config.toml
num_classes = 9
width = 384
max_steps = 27100
Rows from block 2 of a small image classifier, named by matrix and row number. Rows with one number belong to one neuron. Each number is 128 + 24 x the weight over its row's rms, rounded and kept within 0 to 255. All counts start at 0. Numbers have three digits each. After the name is the row's rms in percent of the matrix's.
After each neuron's rows are labels from the 100 images, of 14976, where the neuron reaches its highest value: "responds to" is what is common among them. Only what is clearly more common there than usual is listed. The data: stained colorectal tissue patches (NCT-CRC-HE-100K). In brackets: how many of the 100.
# fc1: MLP up (model.blocks.2.mlp.fc1.weight, 1152x384), inputs 0-76
# fc2: MLP down (model.blocks.2.mlp.fc2.weight, 384x1152, transposed), outputs 0-76

fc1.140 112:115150134150132119140094158155163142114164099145138109141139122132112158135128101126091104142142173131155112106141124098116101136166140145100158109114102131168130140151157123126124124100087109108132157156088115102124172138169100098
fc2.140 098:137097106171095134121149144113163118117115161117112139172151102111083158113167168094133150135103115143139110164117150122107100090084141129108116116129083155144137155097128138147137066147139089119129123189150128138100134156129184132
responds to: tissue: tumour epithelium (79)

fc1.481 112:115108168093158117157135115119153090112083168144125105164117120103137084112141121114148148147143151133089144119156099147124140096155092087182109138147109169137113145166139171151136154117125120104126132140145104136128140084123117099
fc2.481 112:132141152168129120096131120173132135101121080114130106119117123123151119104141168102126105114074108149165134126151096135103164181062059101116141087110092138110083162121145132146127122159119147120106152137086132143121147130076148123
responds to: tissue: tumour epithelium (47)

fc1.122 077:146120159139129140132122103158099138148092101125126171095077110110170151137136150125122149158101064123130082091162109112164145103104161158148140146123149128150057115076145088129112141150153111128135146102134155128126151087161143161
fc2.122 103:092143168123152092098153136117125165108152184116142133131138115149149128112140107146117156101059164132084139160114173146139106113146132131130112102156127163111135119105114118142139188089129156138146088149145118113108147077095134101
responds to: tissue: lymphocytes (73)

fc1.304 095:118114149122114104184138121108103112152161075119117169107167099142129138162154141117151062116158113138117144108147100191115175117139137148125123148177116137144119168099135157120103155096106122151130164115107151109144132136146117156
fc2.304 103:137133108106152103126134126138131137132155162105125156153143116095147084156147141144132149167118146120095111051105103089161094083173150147170137161144152110115158144114163105115120146118139151152122097104152092142122097121136144075
responds to: tissue: cancer-associated stroma (30); tissue: debris (28)

fc1.126 083:098134110105146101134105126117091143129113117126143149119076114112139113114081099147101171106116094120086125120175115105152145092127150122143139131077136105152092151099128086133130167175165140115102107095094145174131124123140102122
fc2.126 119:119154118124142101107139144111138110136161175125123091111114130138169122141130120143112137097093160122122139180117179133163115104169138125182131150133148140141125114121116107160135159080128149144163086124110124129133125106117117117
responds to: tissue: lymphocytes (71)

fc1.355 080:142104126155112115139116141123093128122104130104123144091124121123105157126123140128132160117119120147089134152144166122134127138133120136134153134146152163156148136099145106133112081146120119111150157109115190088124135172124145137
fc2.355 085:111149157109119105116140145114165091140174170103120129143134103175131130136115116134096114128121161144156141118109125160123191097150124154121118127170116112119130156121148117167128116077140136137169130140163143156096093162135101096
responds to: tissue: adipose tissue (49)

fc1.324 099:081122142101129110103136139146152100127111115106110087133091128101152083088176108129147127137142142114136156104190184161120109088140095139089113129106148108119081145126149092146102107124143115134130138125128134114120144114121120116
fc2.324 095:128134155170144123114136108117163125090127075127120104106152128133130130129114149121068117109103113141125101113140111108119171146079085113095120128091099117103064136139091137127132127182112162109077122127095115135138157095136136137
responds to: tissue: tumour epithelium (78)

fc1.215 118:097093128135159125125105135131104144153136078139188109129133129134150105115113144168108125155131113113136122048146140119119115160134128140111155156127169096110098158154147158133115071159107139128162166079153100123113115131129122167
fc2.215 102:130104189166150121104128135160100122099108144133138116120119145129086148109124152127089112120080088111146103139122123122084160152122106127087143112109095158104114134146130149141140130192123141105102151166082146140109150138117145144
responds to: tissue: tumour epithelium (52); tissue: cancer-associated stroma (28)

fc1.514 092:101126120082172122098123102133162104118119114149124107123102116125154154111120179132143103124132156128134103067148093111148123114096061098134143113095125123093109103085173158135107113154141142110122151134136118115121152134119173131
fc2.514 104:115121161142120149106124144126150105114110129135119100118107140133107148131140130105116116138120095147149106155121131119125173125109117099132138080100112132101091133128101136112137118148085116132124173143099147122131173126145185128
responds to: tissue: adipose tissue (70)

fc1.313 098:097082135145163055152110129132100106129131127048136125163153114127165110115129078173115130095134114142108180085142183137094189111158131134110173112136152154131098140134151138133113129103163094117108127106117096155114102112184089090
fc2.313 089:134137145133130132103129112155149141118133114135120098143092105121134114142114186111102139099099130150134118113129104111090169156099108101075151122099101103082111154148102136163158171177111147122117145144107106112126156105117131122
responds to: tissue: smooth muscle (31)

fc1.551 102:126149097093131146106104135139139149142135139148141114101151139137142115116142155158140138129093127157166093124106107082139099124100096141171111150148088129131163127173129102176138120100123126208102156153144121117106091160141112119
fc2.551 083:158114149085079146160128132124144156123104124137083128136109101150104163095159119116140142128157132136163155134170165140126118128133140131146092099117150103102154146123148127153145113119153103135123136121134136139144130165118176104
responds to: tissue: debris (46); tissue: cancer-associated stroma (39)

fc1.379 107:157139113141140139138112154099103152113131161107155132117129170100107152134132150106106177111082133139155126035112114104124124163147099107137138119128149143126143094179175112127116193136113140124103125146172111098107080101160142166
fc2.379 092:146102106114103162135134111190120152122092114124123122130155096148099096113143142160108111118130077137124139168192130173126125118083139098123142102096114088162117159149143165137148122158121123156132120146093128139136125126118139155
responds to: tissue: debris (46)

fc1.666 088:110097131139140131122149116110140131123125143126127142083162160136140124107164176106132122171129156131157132125094162159124151123127114107084103099106092131135101128138115184114107095118145139148089163131151106127104176100162136127
fc2.666 115:095099140122168105116142115123147117060163128129144136103154104132109111167162128165137115149162132152124137113140144171108140115155138144156091116084158106142111110109114113122102135129117157208105155131147121091166114102170143145
responds to: tissue: smooth muscle (48)

fc1.147 077:126139152143174076097150125139081121112093148151117155144139138162139113111131147093101155150154083150153106099122117082132107123119115156120164125144127174105101123122159114156127153137110159098173114133183140144153125160104159111
fc2.147 075:147150135113134130158149136117133114145138111119118123097144117108128154130140098133179131095124144126114090157127154132150129131153147112183136121176147174174133109139120147084106143138164093110171134117122143119147144147119108131
responds to: tissue: mucus (58)

fc1.367 112:083081130118124082144131147150102133107142104098112093164140121160142103127158117136123150099122104153121106113093077195144117143117115177161101101123170106162129125144099204090137146109134135152104101106128126165131103099128143110
fc2.367 125:122091113077107106103151105124141112116101147143095104148126102068125188109123111083098146148101154133108163133128120106077126110124109116091094137113132146168152127127170123132135128127121127082108111150125102140108137179133145105
responds to: tissue: tumour epithelium (58)

fc1.430 081:143109105153131157149105149081092104131083130122146174129130140155132102063144122149161108126129130128141095112157097108151157143099148129124103171121132133111179117080130157111139128143147137182113115121145114121131119121153120109
fc2.430 078:142192164125127148142136117128126150116131130085122156133155086102123102125118114122188142140172097127132148086139129195127109063136132111124074142119159131170106158072141113158144124133087121109123119052142112152165128122132116121
responds to: tissue: smooth muscle (51)

fc1.559 104:124115113111121145117176136114133118141111143144097132161174163123154121150128159121155124109134073126117084093106093111127114127101127107104099157111192151106062140167139150106130160102113133101135157098126136135146090153130161119
fc2.559 088:143084151150093090067121138155148135113135138109086120148110137136147153118136143135118130115122134139151087144158111130059149137144090137108115093156113117095129127112128156136130135088089138154088073187181135150144140122100139119
responds to: tissue: lymphocytes (86)

fc1.540 085:128140122131129139067110098123133165123101104110141108101104115195170152131116115143153145145158107138159087112140116114118112127108141123124113104140154117131074118195132158155137070126125080136168141120142100147116143113126123177
fc2.540 091:142117127156128099168132134102142115130150150105127141128149112094128137135087176149160168135111165113082105178178145104113115103162138138125132157140124175126155119160125115098137117153133127129119079125121125164099133131100103113
responds to: tissue: tumour epithelium (43); tissue: mucus (25)

fc1.284 098:099154100114180175121095130149145113150135111144137113153185133133139150109165175111064174102100115100108081172126097147162166137116172110111126137110087128122099139135119135111124138155158134134179178131131113087132131159170137163
fc2.284 073:134098138076109109135132123094088148177077171106117130161136124133074128104131143096138140163182119114170144120146118166115128092116126147169163150117147143090123139109143133121140161118131121115119146110149105137136087149126115129
responds to: tissue: debris (34); tissue: cancer-associated stroma (28)

fc1.316 081:106114142129120100112093119101081142129122139131116113102123179154112099143100090145172120116107154137094150174111146130110128098127126134154085140138104112120167129139130114124128123094126121206138115126154138141104144077122112107
fc2.316 085:137186117138104131131105099136099150102103122149129153153113129164154130129137067133153128122164089110135154133100145119158091136064089139137137099129152141156146100137134121155087107134130112109115104106127148127114126127088132130
responds to: tissue: smooth muscle (66); tissue: debris (30)

fc1.449 072:107176106119131188145114133140132105105118106157141109139144110127167126126107145099135152129112125156130088155157098106135126125104148097136108175094096150131139107115074145129127098141147166116112141083139130096123142133159120165
fc2.449 085:136120136140096122161140143101119130131150150109087150160125125113092128092112144121137158131147135099141144149126161143133087080159124160149141162129149117145137132100139137126107133073112097105123118140171098142110097144114116125
responds to: tissue: lymphocytes (39); tissue: debris (29); tissue: normal colon mucosa (27)

fc1.233 077:152108085135128073116103138113114133115117146173130158152101118150092097139097126114123143165142112117108132077144122114120089142116092109121088164076089119103150153135111116137162090114131134093148081123141104116144144091113147085
fc2.233 071:122166125137119137124110135103136154148120087136134116128088128102142118156154105135127111086115141114141134141131130089146165118124146160177113119097125156124177101151109141129116102117149107137121074090110128135113108111149126111
responds to: tissue: debris (31); tissue: cancer-associated stroma (26)

fc1.563 077:127060156133111177118121147154139124132128117117141147135152115146095161118175140107124168196153169093141111114145127154103142128130083142100154139117093126113088144107133107113150103128158165119123140141113153130115132121102134106
fc2.563 115:102059122110098135134131143132160123096152125117130112118147090122145133156140149172112132150150127137119102107135115152144141130154157123131108139119161117167058158127112109126088137118100174126111114130128157118190119115124137128
responds to: tissue: tumour epithelium (45); tissue: normal colon mucosa (25)

fc1.746 095:117117115154111139127127157124087118145133154157142135131174100104123140156098094099109162133151119129133173138118156120118094116072159143139168178141111122115129183102146118158115114136133159115095139131149108119164146087138162114
fc2.746 085:107080093122119098136104147110145148093150128102119095128121115142150102128159134140126144125169127160172096139125125140166139104144140178166108146115137117138122134145072106135085150060101155165113109137138142123140100092170115137
responds to: tissue: adipose tissue (59)

fc1.710 083:087147123145117178161114122111134085109133151158133085156155107119161107135112108132126145147135129164117090155170108113127098145085160113127108165136116143103117133112084117131132131152150116146120120103122136080153126114075156138
fc2.710 085:128098137147095128153137135111108120111161142110094147150105130134102148087122157101151138126141140097110145137133161140113098098144106152146131128152162101126130133097153126118094115091122112104106114144190128148112106143102140119
responds to: tissue: debris (43)

fc1.669 094:135156147176078124097082144091112169123160145145122110131104149126125135115093137147123140151095148111171111074090128110094132152119119092109107116064140113114114115126174138148130109137135150098135132120145112138168161131108139105
fc2.669 099:119103127125110124132108130151140139086101088123117105103117160128162122134116156130113097116106120176123125101121128124148140150102148116089148122112110150130146115145143112145136113163095135136104117152116120112084152135103140133
responds to: tissue: adipose tissue (40)

fc1.592 109:110134123102106118125120147123090110148133126138110133080090148095138121168113100119172072122144144115138141105133109178085088134105135112144130128115119113157101124081144137151135149137115139134110132100140131110105145116151094130
fc2.592 099:153127166163129102100129101164132112098107087130160118120138130144142105094123151117086135098097112135145130142135091116094151174052085102131124093123106113109071149119117121160137124161117136122088121125105130147115148111112136118
responds to: tissue: tumour epithelium (42)

fc1.299 091:160143112146078140132092142095130159113134111105115071121140155117142106116121134114143114129107120180131140130140161091084106147142087125135127132118113149153125109096112152167134128100148126092106061121151107090116150122173127176
fc2.299 102:129135130119166165104146105160120125079146137159116122152113130117094126085123184129093135102111090105150133165139142150151137109156147116100150152110080129137156143145120201165138113152102119150145114166161113125116126105101194137
responds to: tissue: debris (35)

fc1.599 093:118147152150087126117097154138100121093117147120142145091168136137115126134092104142132125123126111172084124095087083099093161124155109112140169167141134138126173131136141084136118106140112122092096146149109075153181134088130078108
fc2.599 086:078171146130173133091172168145177130104131115118176131126081131137132152121093145107128100144112146146156099109133140152122107108083103128116154118143114125130085121114130140143131100150097136136112109164138108127109130135160146120
responds to: tissue: adipose tissue (35)

fc1.750 111:098156129150071132136136148129151144103103131116136140157160171176133157122093116160114104111142127138105114094092120116142146153145146124091136118103128107121135138121108110167165168087061132114113146109153132094142100145132167097
fc2.750 090:145104154112139111056135156138127158129118110164158120145158145169104180120117149125087089136108086141146142104156089096103143191096068120098116080111098130098158136150190111129125122118122168103104097160105145113159135152134112112
responds to: tissue: lymphocytes (34)

fc1.606 077:152101139137095116120122129090124080171119161155123132136165100153122125100116162068100151174128136107123111092114123143109152137087113093090150108139093109122131141075164120138137120110132162084113112167096179104126135124145121086
fc2.606 068:098116113117137145142125169102147130126144112113135109094139135123146142150150107133123117134176126117144088143129171137149167096184159150157120116149134128109138100116096127114073107137097133137156121137149171131179111140134138126
responds to: tissue: adipose tissue (71)

fc1.496 102:202134136116143151119114119105109110158123087145118130136122102139108102153134156133121191107121103204122110098116157132157156109111143120140111191098108161155117141155136134130154119144158114116090180087150159086105120110159143159
fc2.496 089:128116151119083133167139087156084140095094126111087120144095069112124150089127172107130132120122115142131133121150149168081155132077116107119122115107145121120099134121104125132160137121119107114077111134125123111145128149095175125
responds to: tissue: debris (54)

fc1.427 123:118142076110127149108145135141145162092112069129119157112126145123107141123096128112129093149131099114132149117133163137134125131105110136118079108090114168161078147132137090123129138119114135118127108146138118143115123144133123110
fc2.427 117:162138123100118141088124154127123130151139151109122138131159128152107137106164127112150138110103142182092101154117127148061127066121123132128126100150131143151155110104140094129131148109134081129099163102137116138161119098181093164
responds to: tissue: tumour epithelium (48)

fc1.293 077:132102148128172106111065132074104130148115134147124123125105126104106142130092174152099144124147132121146127132119130094118119152167139157117106116113098162101149133129149132132152118108150104188148128142195149133122126127128134135
fc2.293 089:102190091148150097129141118095125134103122142110112129121100153161113139161116058129132101099149093090150153098138155169139112124150162157128098114141153125148150120120125137125102100124134143144153118110123162115144137142145115099
responds to: tissue: smooth muscle (48); tissue: mucus (31)

fc1.388 093:153121217161068146106129157138095133121111105117131188169120136104164092125072112121146109136131111139101134122099136087111083109168097114134162179147119141127120148098115104107123098139114110102104111107147109137170120093078105119
fc2.388 075:123192138113136131188123120135167120135159114125163143148127162130128120107136112119124123150130138119135133093098125159147093104115193123142128103133121131153120092145152150105136149101134064134153130153156116131102147108168135124
responds to: tissue: adipose tissue (32)

fc1.580 093:132124139134094142129102116108154155146108086124186110150115123141141127120144103110164084144075077195097131118126090103111144131128106130127097195137119125132123120131130152144166101126096141133159131123131164111107094144144175131
fc2.580 099:135106135166120144118125089162133158074148127109084110148082124110116145085137159106132154092091138128147105156150172113109118130160099104103143122125139125124123149108142158148094112107118104117119102183178099150133163149103152121
responds to: tissue: lymphocytes (38); tissue: normal colon mucosa (30); tissue: debris (28)

fc1.715 076:131114160132139101067184129137144113108073138118122135106143098137138117119110119144096103126148130115153118077164131123136113137103112169100172089118135128104079129160184128155116170131123155108138124153136128134143137178130115111
fc2.715 085:132160142139127137187121133089133120127125100131116151115168116102170143123108144163163137104121150113093080146147138120137115140144160109135125175153166168164104110151083110087142149137148099118153099112142129117146138133126089128
responds to: tissue: tumour epithelium (59); tissue: mucus (27)

fc1.491 115:161125089142151111091132107149149131122139145133131130160156102104127103111107111111149173142098142124125169077090082191108139120119119080106128102092145122119129129164188100098138126131060133126121142162143126138124184117091090074
fc2.491 115:084108172111167132155124115097111127119080075101174136118132116181131155122118091126109077140114105094128093145148148112147122164107123156143127126132122145135152151071099161147116115140161170173092126101080126125118095117200100126
responds to: tissue: tumour epithelium (37)

fc1.43 082:165153121119101122095115138107114132129127122162115075080160162137139090143131139151154103140107118163141115141133117148146127106128119117128117105126073128145131080108103175141164171129139125151099129080121094157080110131156109104
fc2.43 095:135122147131123110115149097168134139099099104131110117134127110115086123104119155112124121115098090123149121132118131140111144154099096118097152129118093101098065139108125130133131156132082129099101114145116093121162135104118154145
responds to: tissue: debris (38)

fc1.315 112:139109121151104144108184141117128119112098150107134162139153168114157129081135130144118135095128103197122133095117131123158124102135124143135095143106171146106150194106140131139128120083129144139130074151117137143133109096148104163
fc2.315 104:151100144113116118041110152143160127137111135127150122103094125161111164129133165121107127107116126139124145122114089110084165140097112122111135084086096078106119117136149139138144118150103147109088151156110108116136140121121153115
responds to: tissue: lymphocytes (43)

fc1.160 073:116100147117102124096157162161169115143129158116130156170115162102103082104146135139097098110108132093171128131153137114099111130138101115145189083115115120112095141110159124152101142107151158068102160141121142095154147144150126168
fc2.160 090:153130134154117131124148128067149112121124103115099114108139118114129125130103136163137137120149130149134084131119137126126213185127136125106119166150152126107067105143084127140108162147113122127150079144112141094156139136157146108
responds to: tissue: tumour epithelium (47)

fc1.651 111:108151173137158096131147087142150139129120097144115110141165146137101137123080116106111107114115078118138091167125145164132142160127151142195082101126100095188081136126138155137157125128137159144174115086163148160140131099122107099
fc2.651 088:118063123123100091113103108137150127163141138150151134130138118123075114140131131107130152151108106119126119139154124175121112135137120133083104110151110136124137118082139125096117137135119159135113146149149165140094113150119188121
responds to: tissue: tumour epithelium (52)

fc1.442 111:097173142151136110156107114121124169129143099110148116145144144116119128102099130086125095114106132125140122099137101125148143151078125148196132140120121128143136130124099165119139157098134138106129127108142163151102077135139133113
fc2.442 097:118069150136122105073149109179127157118098105129115120122128118150136140100136146118092113129094107144146140110123104098084159162045070102072127123102104102082104134132130125146120114147107179121128109159112106133135125131111185131
responds to: tissue: debris (50)

fc1.197 104:171165148139106141116168175147109109152121165092148149152148101079159137155071133134131111154201171140159134092159126101135142142135121082095116164159110080134116161109136130114104120141129131145082116145153109114121114180140110095
fc2.197 085:124135100090131144183103141108134119137160148094152145128143178105124114115148099152114154126162122136164147149089142155157152084137181179176111177165138134140151103132101109114120154101109089133114110120132134144134115102142104134
responds to: tissue: adipose tissue (32); tissue: mucus (25)

fc1.124 109:102130117122156187146113107124128168168156115106121172119101133134140128170185132118120108124098114138143132115137107162131110113070117102145125125125144170136139130136135176114160127150169118102107141117159131108134108151136145167
fc2.124 087:122118150131127126099127115203122150126094109109118116128109109129143102141099152083126121141124094142134115093142094177077155138091089135105110145115129089088083120116120140164125125166105139134098094104104139156139124107113166139
responds to: tissue: debris (61); tissue: cancer-associated stroma (32)

fc1.347 089:093132105135150162131116130098129121123101157124109070108127147132063186138137132120111138134089153106149134133108117138153168137141136126123145121103128123129080105131084094125134104145143129115127192116128107112086143127172112151
fc2.347 112:140118118073158111147131134115149117115150123149165100085133114138126147148103106116144125097129108132134105119146147125084125092134144093134083090122104109116102105144141128107165112122143157162164176120152113121149138156180134176
responds to: tissue: adipose tissue (58)

fc1.171 114:150102111127172163148129105153119118114139110146141152148117143103149109111192131132118101120125146125138124119132092163138088109148121100125147138115121135116151104100130093138128122140138145152144170157162076110167142133141127134
fc2.171 079:146147122122102116083087140161112194131085124103162139137097110135162116132128111105146118144121131143132132115185105202106137076097083131108122122085150075091105125115141114174126130157122158150161137104079133116155127108136112114
responds to: tissue: cancer-associated stroma (62); tissue: debris (32)

fc1.58 099:117119137162125134130105123111141123145142137112116119124124149107096128089130161118132149138136121118128156159086104124114151111117141160166159134131137102168144144119116191128138173113136094119120102141097114111156103137128182136
fc2.58 103:097155147147137087164142077104104093122124109146128134153149129092135154122099135095115121172083112135105102108118120079103141160103097139157165168175136127110083168112162119123097142114121125143089148159127130113126120152084089118
responds to: tissue: tumour epithelium (43)

fc1.640 092:110163117148110108167118135149126122130129111143115126144119124169160088142179123150149145101099113114067106175130107144125127140096120147173111111110135080107156116129092169096143136115134108141123128140119160135117139063122133112
fc2.640 114:122128136056122170115130085131125112133071107162093101118144121104123124141126101157115134147097137138095172123163115118162118126081119122142117122127131128152156143125169135078149133114139095134105103114085169107122076176124120110
responds to: tissue: cancer-associated stroma (40)

fc1.433 114:127125110115150141129106097137117121186135119106167135133129118110104133156113117092101118097112109138124113076107116148079101171135110172121163149107128093072111104114122089099145135103115140110145155121127102138143096137136140080
fc2.433 103:078107155147107153121118097153127119105140099195128133116104143141145095125103113126137147130122115117164150144130120145106185164099104090135154123120116127095115148120136106124144172130093123141109160090105139128129134133126130120
responds to: tissue: mucus (31)

fc1.106 088:119117127128145171175152175130110126144106140174148178135117082165082097169115147115116151110120100106148102159113121153119088138170138142128129108096101118107154123196104157081155123154104141096129134109110145137143166130109136145
fc2.106 100:109112136085087164147140131099144148113092112150119161114095105086145108160125157144165104113112090100114137135161155119177155102093153111152121129164159104170130145146073162136169176072121108159158130128143143156149140150129135147
responds to: tissue: lymphocytes (30); tissue: cancer-associated stroma (26)

fc1.300 094:144114121131134099109112123092137093155111134102107109130128139167101102101125119119128165127086108145136134094080151128109155133165151109104135145154132182142103126117137055131158172156130133109114100120110120111148148127127132133
fc2.300 086:115161123100148107126149167109170168112130101086172084112080093142153131138142102131079100110119143156129105144112147114103104131131172145137113131106095124105112141130150177146139105092142097133134133137149133147095141141164131094
responds to: tissue: adipose tissue (60)

fc1.625 093:134142082117117133160172170151120117150126183139121165152110117095111132194076119114126115140187132121160172118176120130157123113092139062113117151174149113131144187125146143107139097128124133123086126115153125122123107147125175104
fc2.625 076:118141106142135126161083172100147121133168123120133123105137121113138119133176127160121134099132152127151125126129138130134140104155159151180125124122125139140182145129077080139125121088112127109082103109137114132156089124163126147
responds to: tissue: adipose tissue (31); tissue: mucus (29)

fc1.4 103:128113092096118158139169132113132157146130087145139136110153145155167105114105111104106130128127087151123142099133089102118121163110130098133126129109162147146091144173143143114144149125126127084124109087118113112131107175145124142
fc2.4 085:106102150192089087083139131144152101093148142119129111141134114149144134109149155143109130110101125127148101134143115129083136141163098113090131109140099135090128136094112135149117075139093140141105106185141145153120160100088157126
responds to: tissue: lymphocytes (89)

fc1.400 086:140090116185145129149136164077106134148094137147148175157135136120142150124117138123145127126127082102131163131116156108134137131127100101169135130126152129129194103078128141112147127142140170126117155114132127140140138103116137126
fc2.400 077:106141176109140143100161109137143081087162122075091106128107106126138140119164133134116119137127120117134107171138126138118145160159089121118117090167132095119105149144110123201116078086127101119138128169118111125120144139131151137
responds to: tissue: adipose tissue (53)

fc1.581 095:105128109107187101176110134139110125143111100150149099193142109111150112130089157133115184137131121128086120105125103126092153092106105132149135154107073102088112162076160119137132134170125171118148198088150128140160136187136128137
fc2.581 082:107126165132156141099128107155136109105153154101066090079093113127133134100166149117074152138084143165162113156110098125146175113147139168120122103131130127146097148122118146145123129099121140166139121149098085125096131140139153143
responds to: tissue: adipose tissue (55)

fc1.401 100:126124131076150120096131098104122120141109151151128131099123104129133147145127149140114185162120162141126098146102175099157093144186114119140132110089143143090144149113172094132129139128140119119109139127086133144149156116114076106
fc2.401 089:134150143093168124148146119114126125199138150126146134125129152101141120142114074125130114136160130098138125114132141144122115101099129136136106144157124135125123094093107156124151102126111109160166166152175123128178157134157134167
responds to: tissue: smooth muscle (37); tissue: adipose tissue (34)

fc1.482 105:174096161136154131148139096114135116109103142125110123145150103122146153114136171133120138130144086086139134147091147106113197124117108163117129177170129101150133123120113115122106109117117110154087148096089134166099082167115069110
fc2.482 081:066167139115145133146128118121144161175110137121135093147126116141106144125095091171084153106135160120146104153082128134136085128135131155166135114087140147104125091112132153134132171099170118109134125133122151138145172115166147140
responds to: tissue: adipose tissue (43)

fc1.301 081:117145118128111112145172107133175099117091109088145131114182153114097099102120148155121140127136170124155167123124190144134139102121095125121126139102134128143115129121153163107078124075137144127109142150124106111118154120146133174
fc2.301 109:122110134137158138112140108093143122088175128105149137092142099127087078140139115162150126105198139165109131115147103153159171145167148120115101129126143083102111154131145123151117141114138151180159128112128142088153110115163125138
responds to: tissue: smooth muscle (63)

fc1.91 089:090108180105101170113106124157083149147120099123141126144128100085162127127124133136096169138090115136085075194123139103151093116131129169139099105124125152108130130077120126136121084138113124132159166116162121137119151122108073114
fc2.91 080:112171150117152097121111132121140117151145174100114132114126127162161134124126100127094116144119166122180134103080153138089140143158146118123103129185115134138111147126125148165123117105141104144152166170155141136133129142169134099
responds to: tissue: adipose tissue (43)

fc1.613 091:124132133146098100106119172121108149111104114101127115132144125120124186150150134151131121120091149139098160097161093096153148154137126072121142128155167142110112118147103164135109153168148130116172134118129152131156116139082126139
fc2.613 091:096109150183108107098102108138138132092147123117126072166146135125134133113143137091142121113092120143131119117132110134083161135153095166094145105125129136095100120109129120160109133139135139129080109169096125094082166081137167121
responds to: tissue: lymphocytes (65)

fc1.262 074:111104125142136134124190165168109164116096135124154134180134154121104148094126154138095123144128095159156145108146141065134089148151095128125168119075106112110126096113137120161145146136128185118125128137128117091120144155131142182
fc2.262 103:183095097121104148147138141097160145148129114087138139114160137108117148181106142175134140105152121112104108128113143101142160171173177141121122164133173131114069121124122145104148146119152097108163112118143124117140136136155112159
responds to: tissue: tumour epithelium (63)

fc1.647 089:143152159131107179115158090119159114122107143165126157116145084126135131126150171133137133143129115182108092097153118101194090113139101193157123145146126124117083163078094131148112168118101127156120153118121180138094109145144103117
fc2.647 116:083145180126148115135134106160118141121139130128155105122113185111106111096143122133128127094075137167161122130097117125142146172073139096134135101140106116083154111121133109152157133126138116135106118151113126110130151099099146177
responds to: tissue: mucus (32); tissue: lymphocytes (29)

fc1.46 066:127152104131144107136109087121097116138112077141120124136185130157152156165126128157170075142093094115112098181132082153171169123104143146158156111157153125160123142067125146098119154147150111163154185126129140114139125170132108142
fc2.46 102:116155144139124103152167142128144111139136142096114107132143120127080129078131153096097161138133154069135097165116104134131113095148151137116135161129139140145117148078147118122101154068089103132170155120184125141161103151139134146
responds to: tissue: lymphocytes (33); tissue: normal colon mucosa (29); tissue: debris (29)

fc1.511 097:155111097148161151124083169100118124115123098145168113175083117124172120092130104166143125144089161152146152099154141116124137146175143123108135128137110144119131149129138111119134142148166150135107093153115117130138125088178123142
fc2.511 086:127150133165159118109171135154121169094108135121153125106124133115095114136133100099153125127122116133134171115130121193146121137077089101126105109096124117136068123109149118152126091174112182116120100108085126117121164133138132133
responds to: tissue: cancer-associated stroma (69)

fc1.708 100:154128127105122134155146128123167108128120162185157177121157105119129182145109116127127110124090119135110122116160105157131182152128107101145124073150155161112125152161147106105136101138135103112150174131104145156151136144129089123
fc2.708 099:109127161107118104112130104153137112117079128136132093131101106143101115116142153079096111146104112112141131121134121143120133140081115092098141091149125130099088136141152155170156136173098149140097137146124135144119145111120148101
responds to: tissue: tumour epithelium (35)

fc1.253 103:134130138163116146109098119160092116132165146195107097124131150150145167132112101146134122124126120137122156129132098108107153164122100090159129135109150126136111149094122105144138157117096119160112150166114154091129127119122152189
fc2.253 101:122086161148112110100109131168124123087092108159124088109116134146109149123117151128091115128091111139125158106163099125118153167077084124104121120111105095111126138115149139164134139131080135133077089159080134137122130112145163132
responds to: tissue: smooth muscle (46)

fc1.682 108:121137105119118156114131121120157142131118106108117112106105129150113142122137131143131148138134094099140131174141131109129093136105112135140128139091114151140112159154144133141140137107154123107151141140130167083090181156108116128
fc2.682 098:134099137143131132096139118178133119096107104133143112121117105144111113125122151087103102127109066151140126114121116160106158170074083121115125086124089119092096141130132122141133136165111157113094116146111111141137133118103152152
responds to: tissue: debris (45)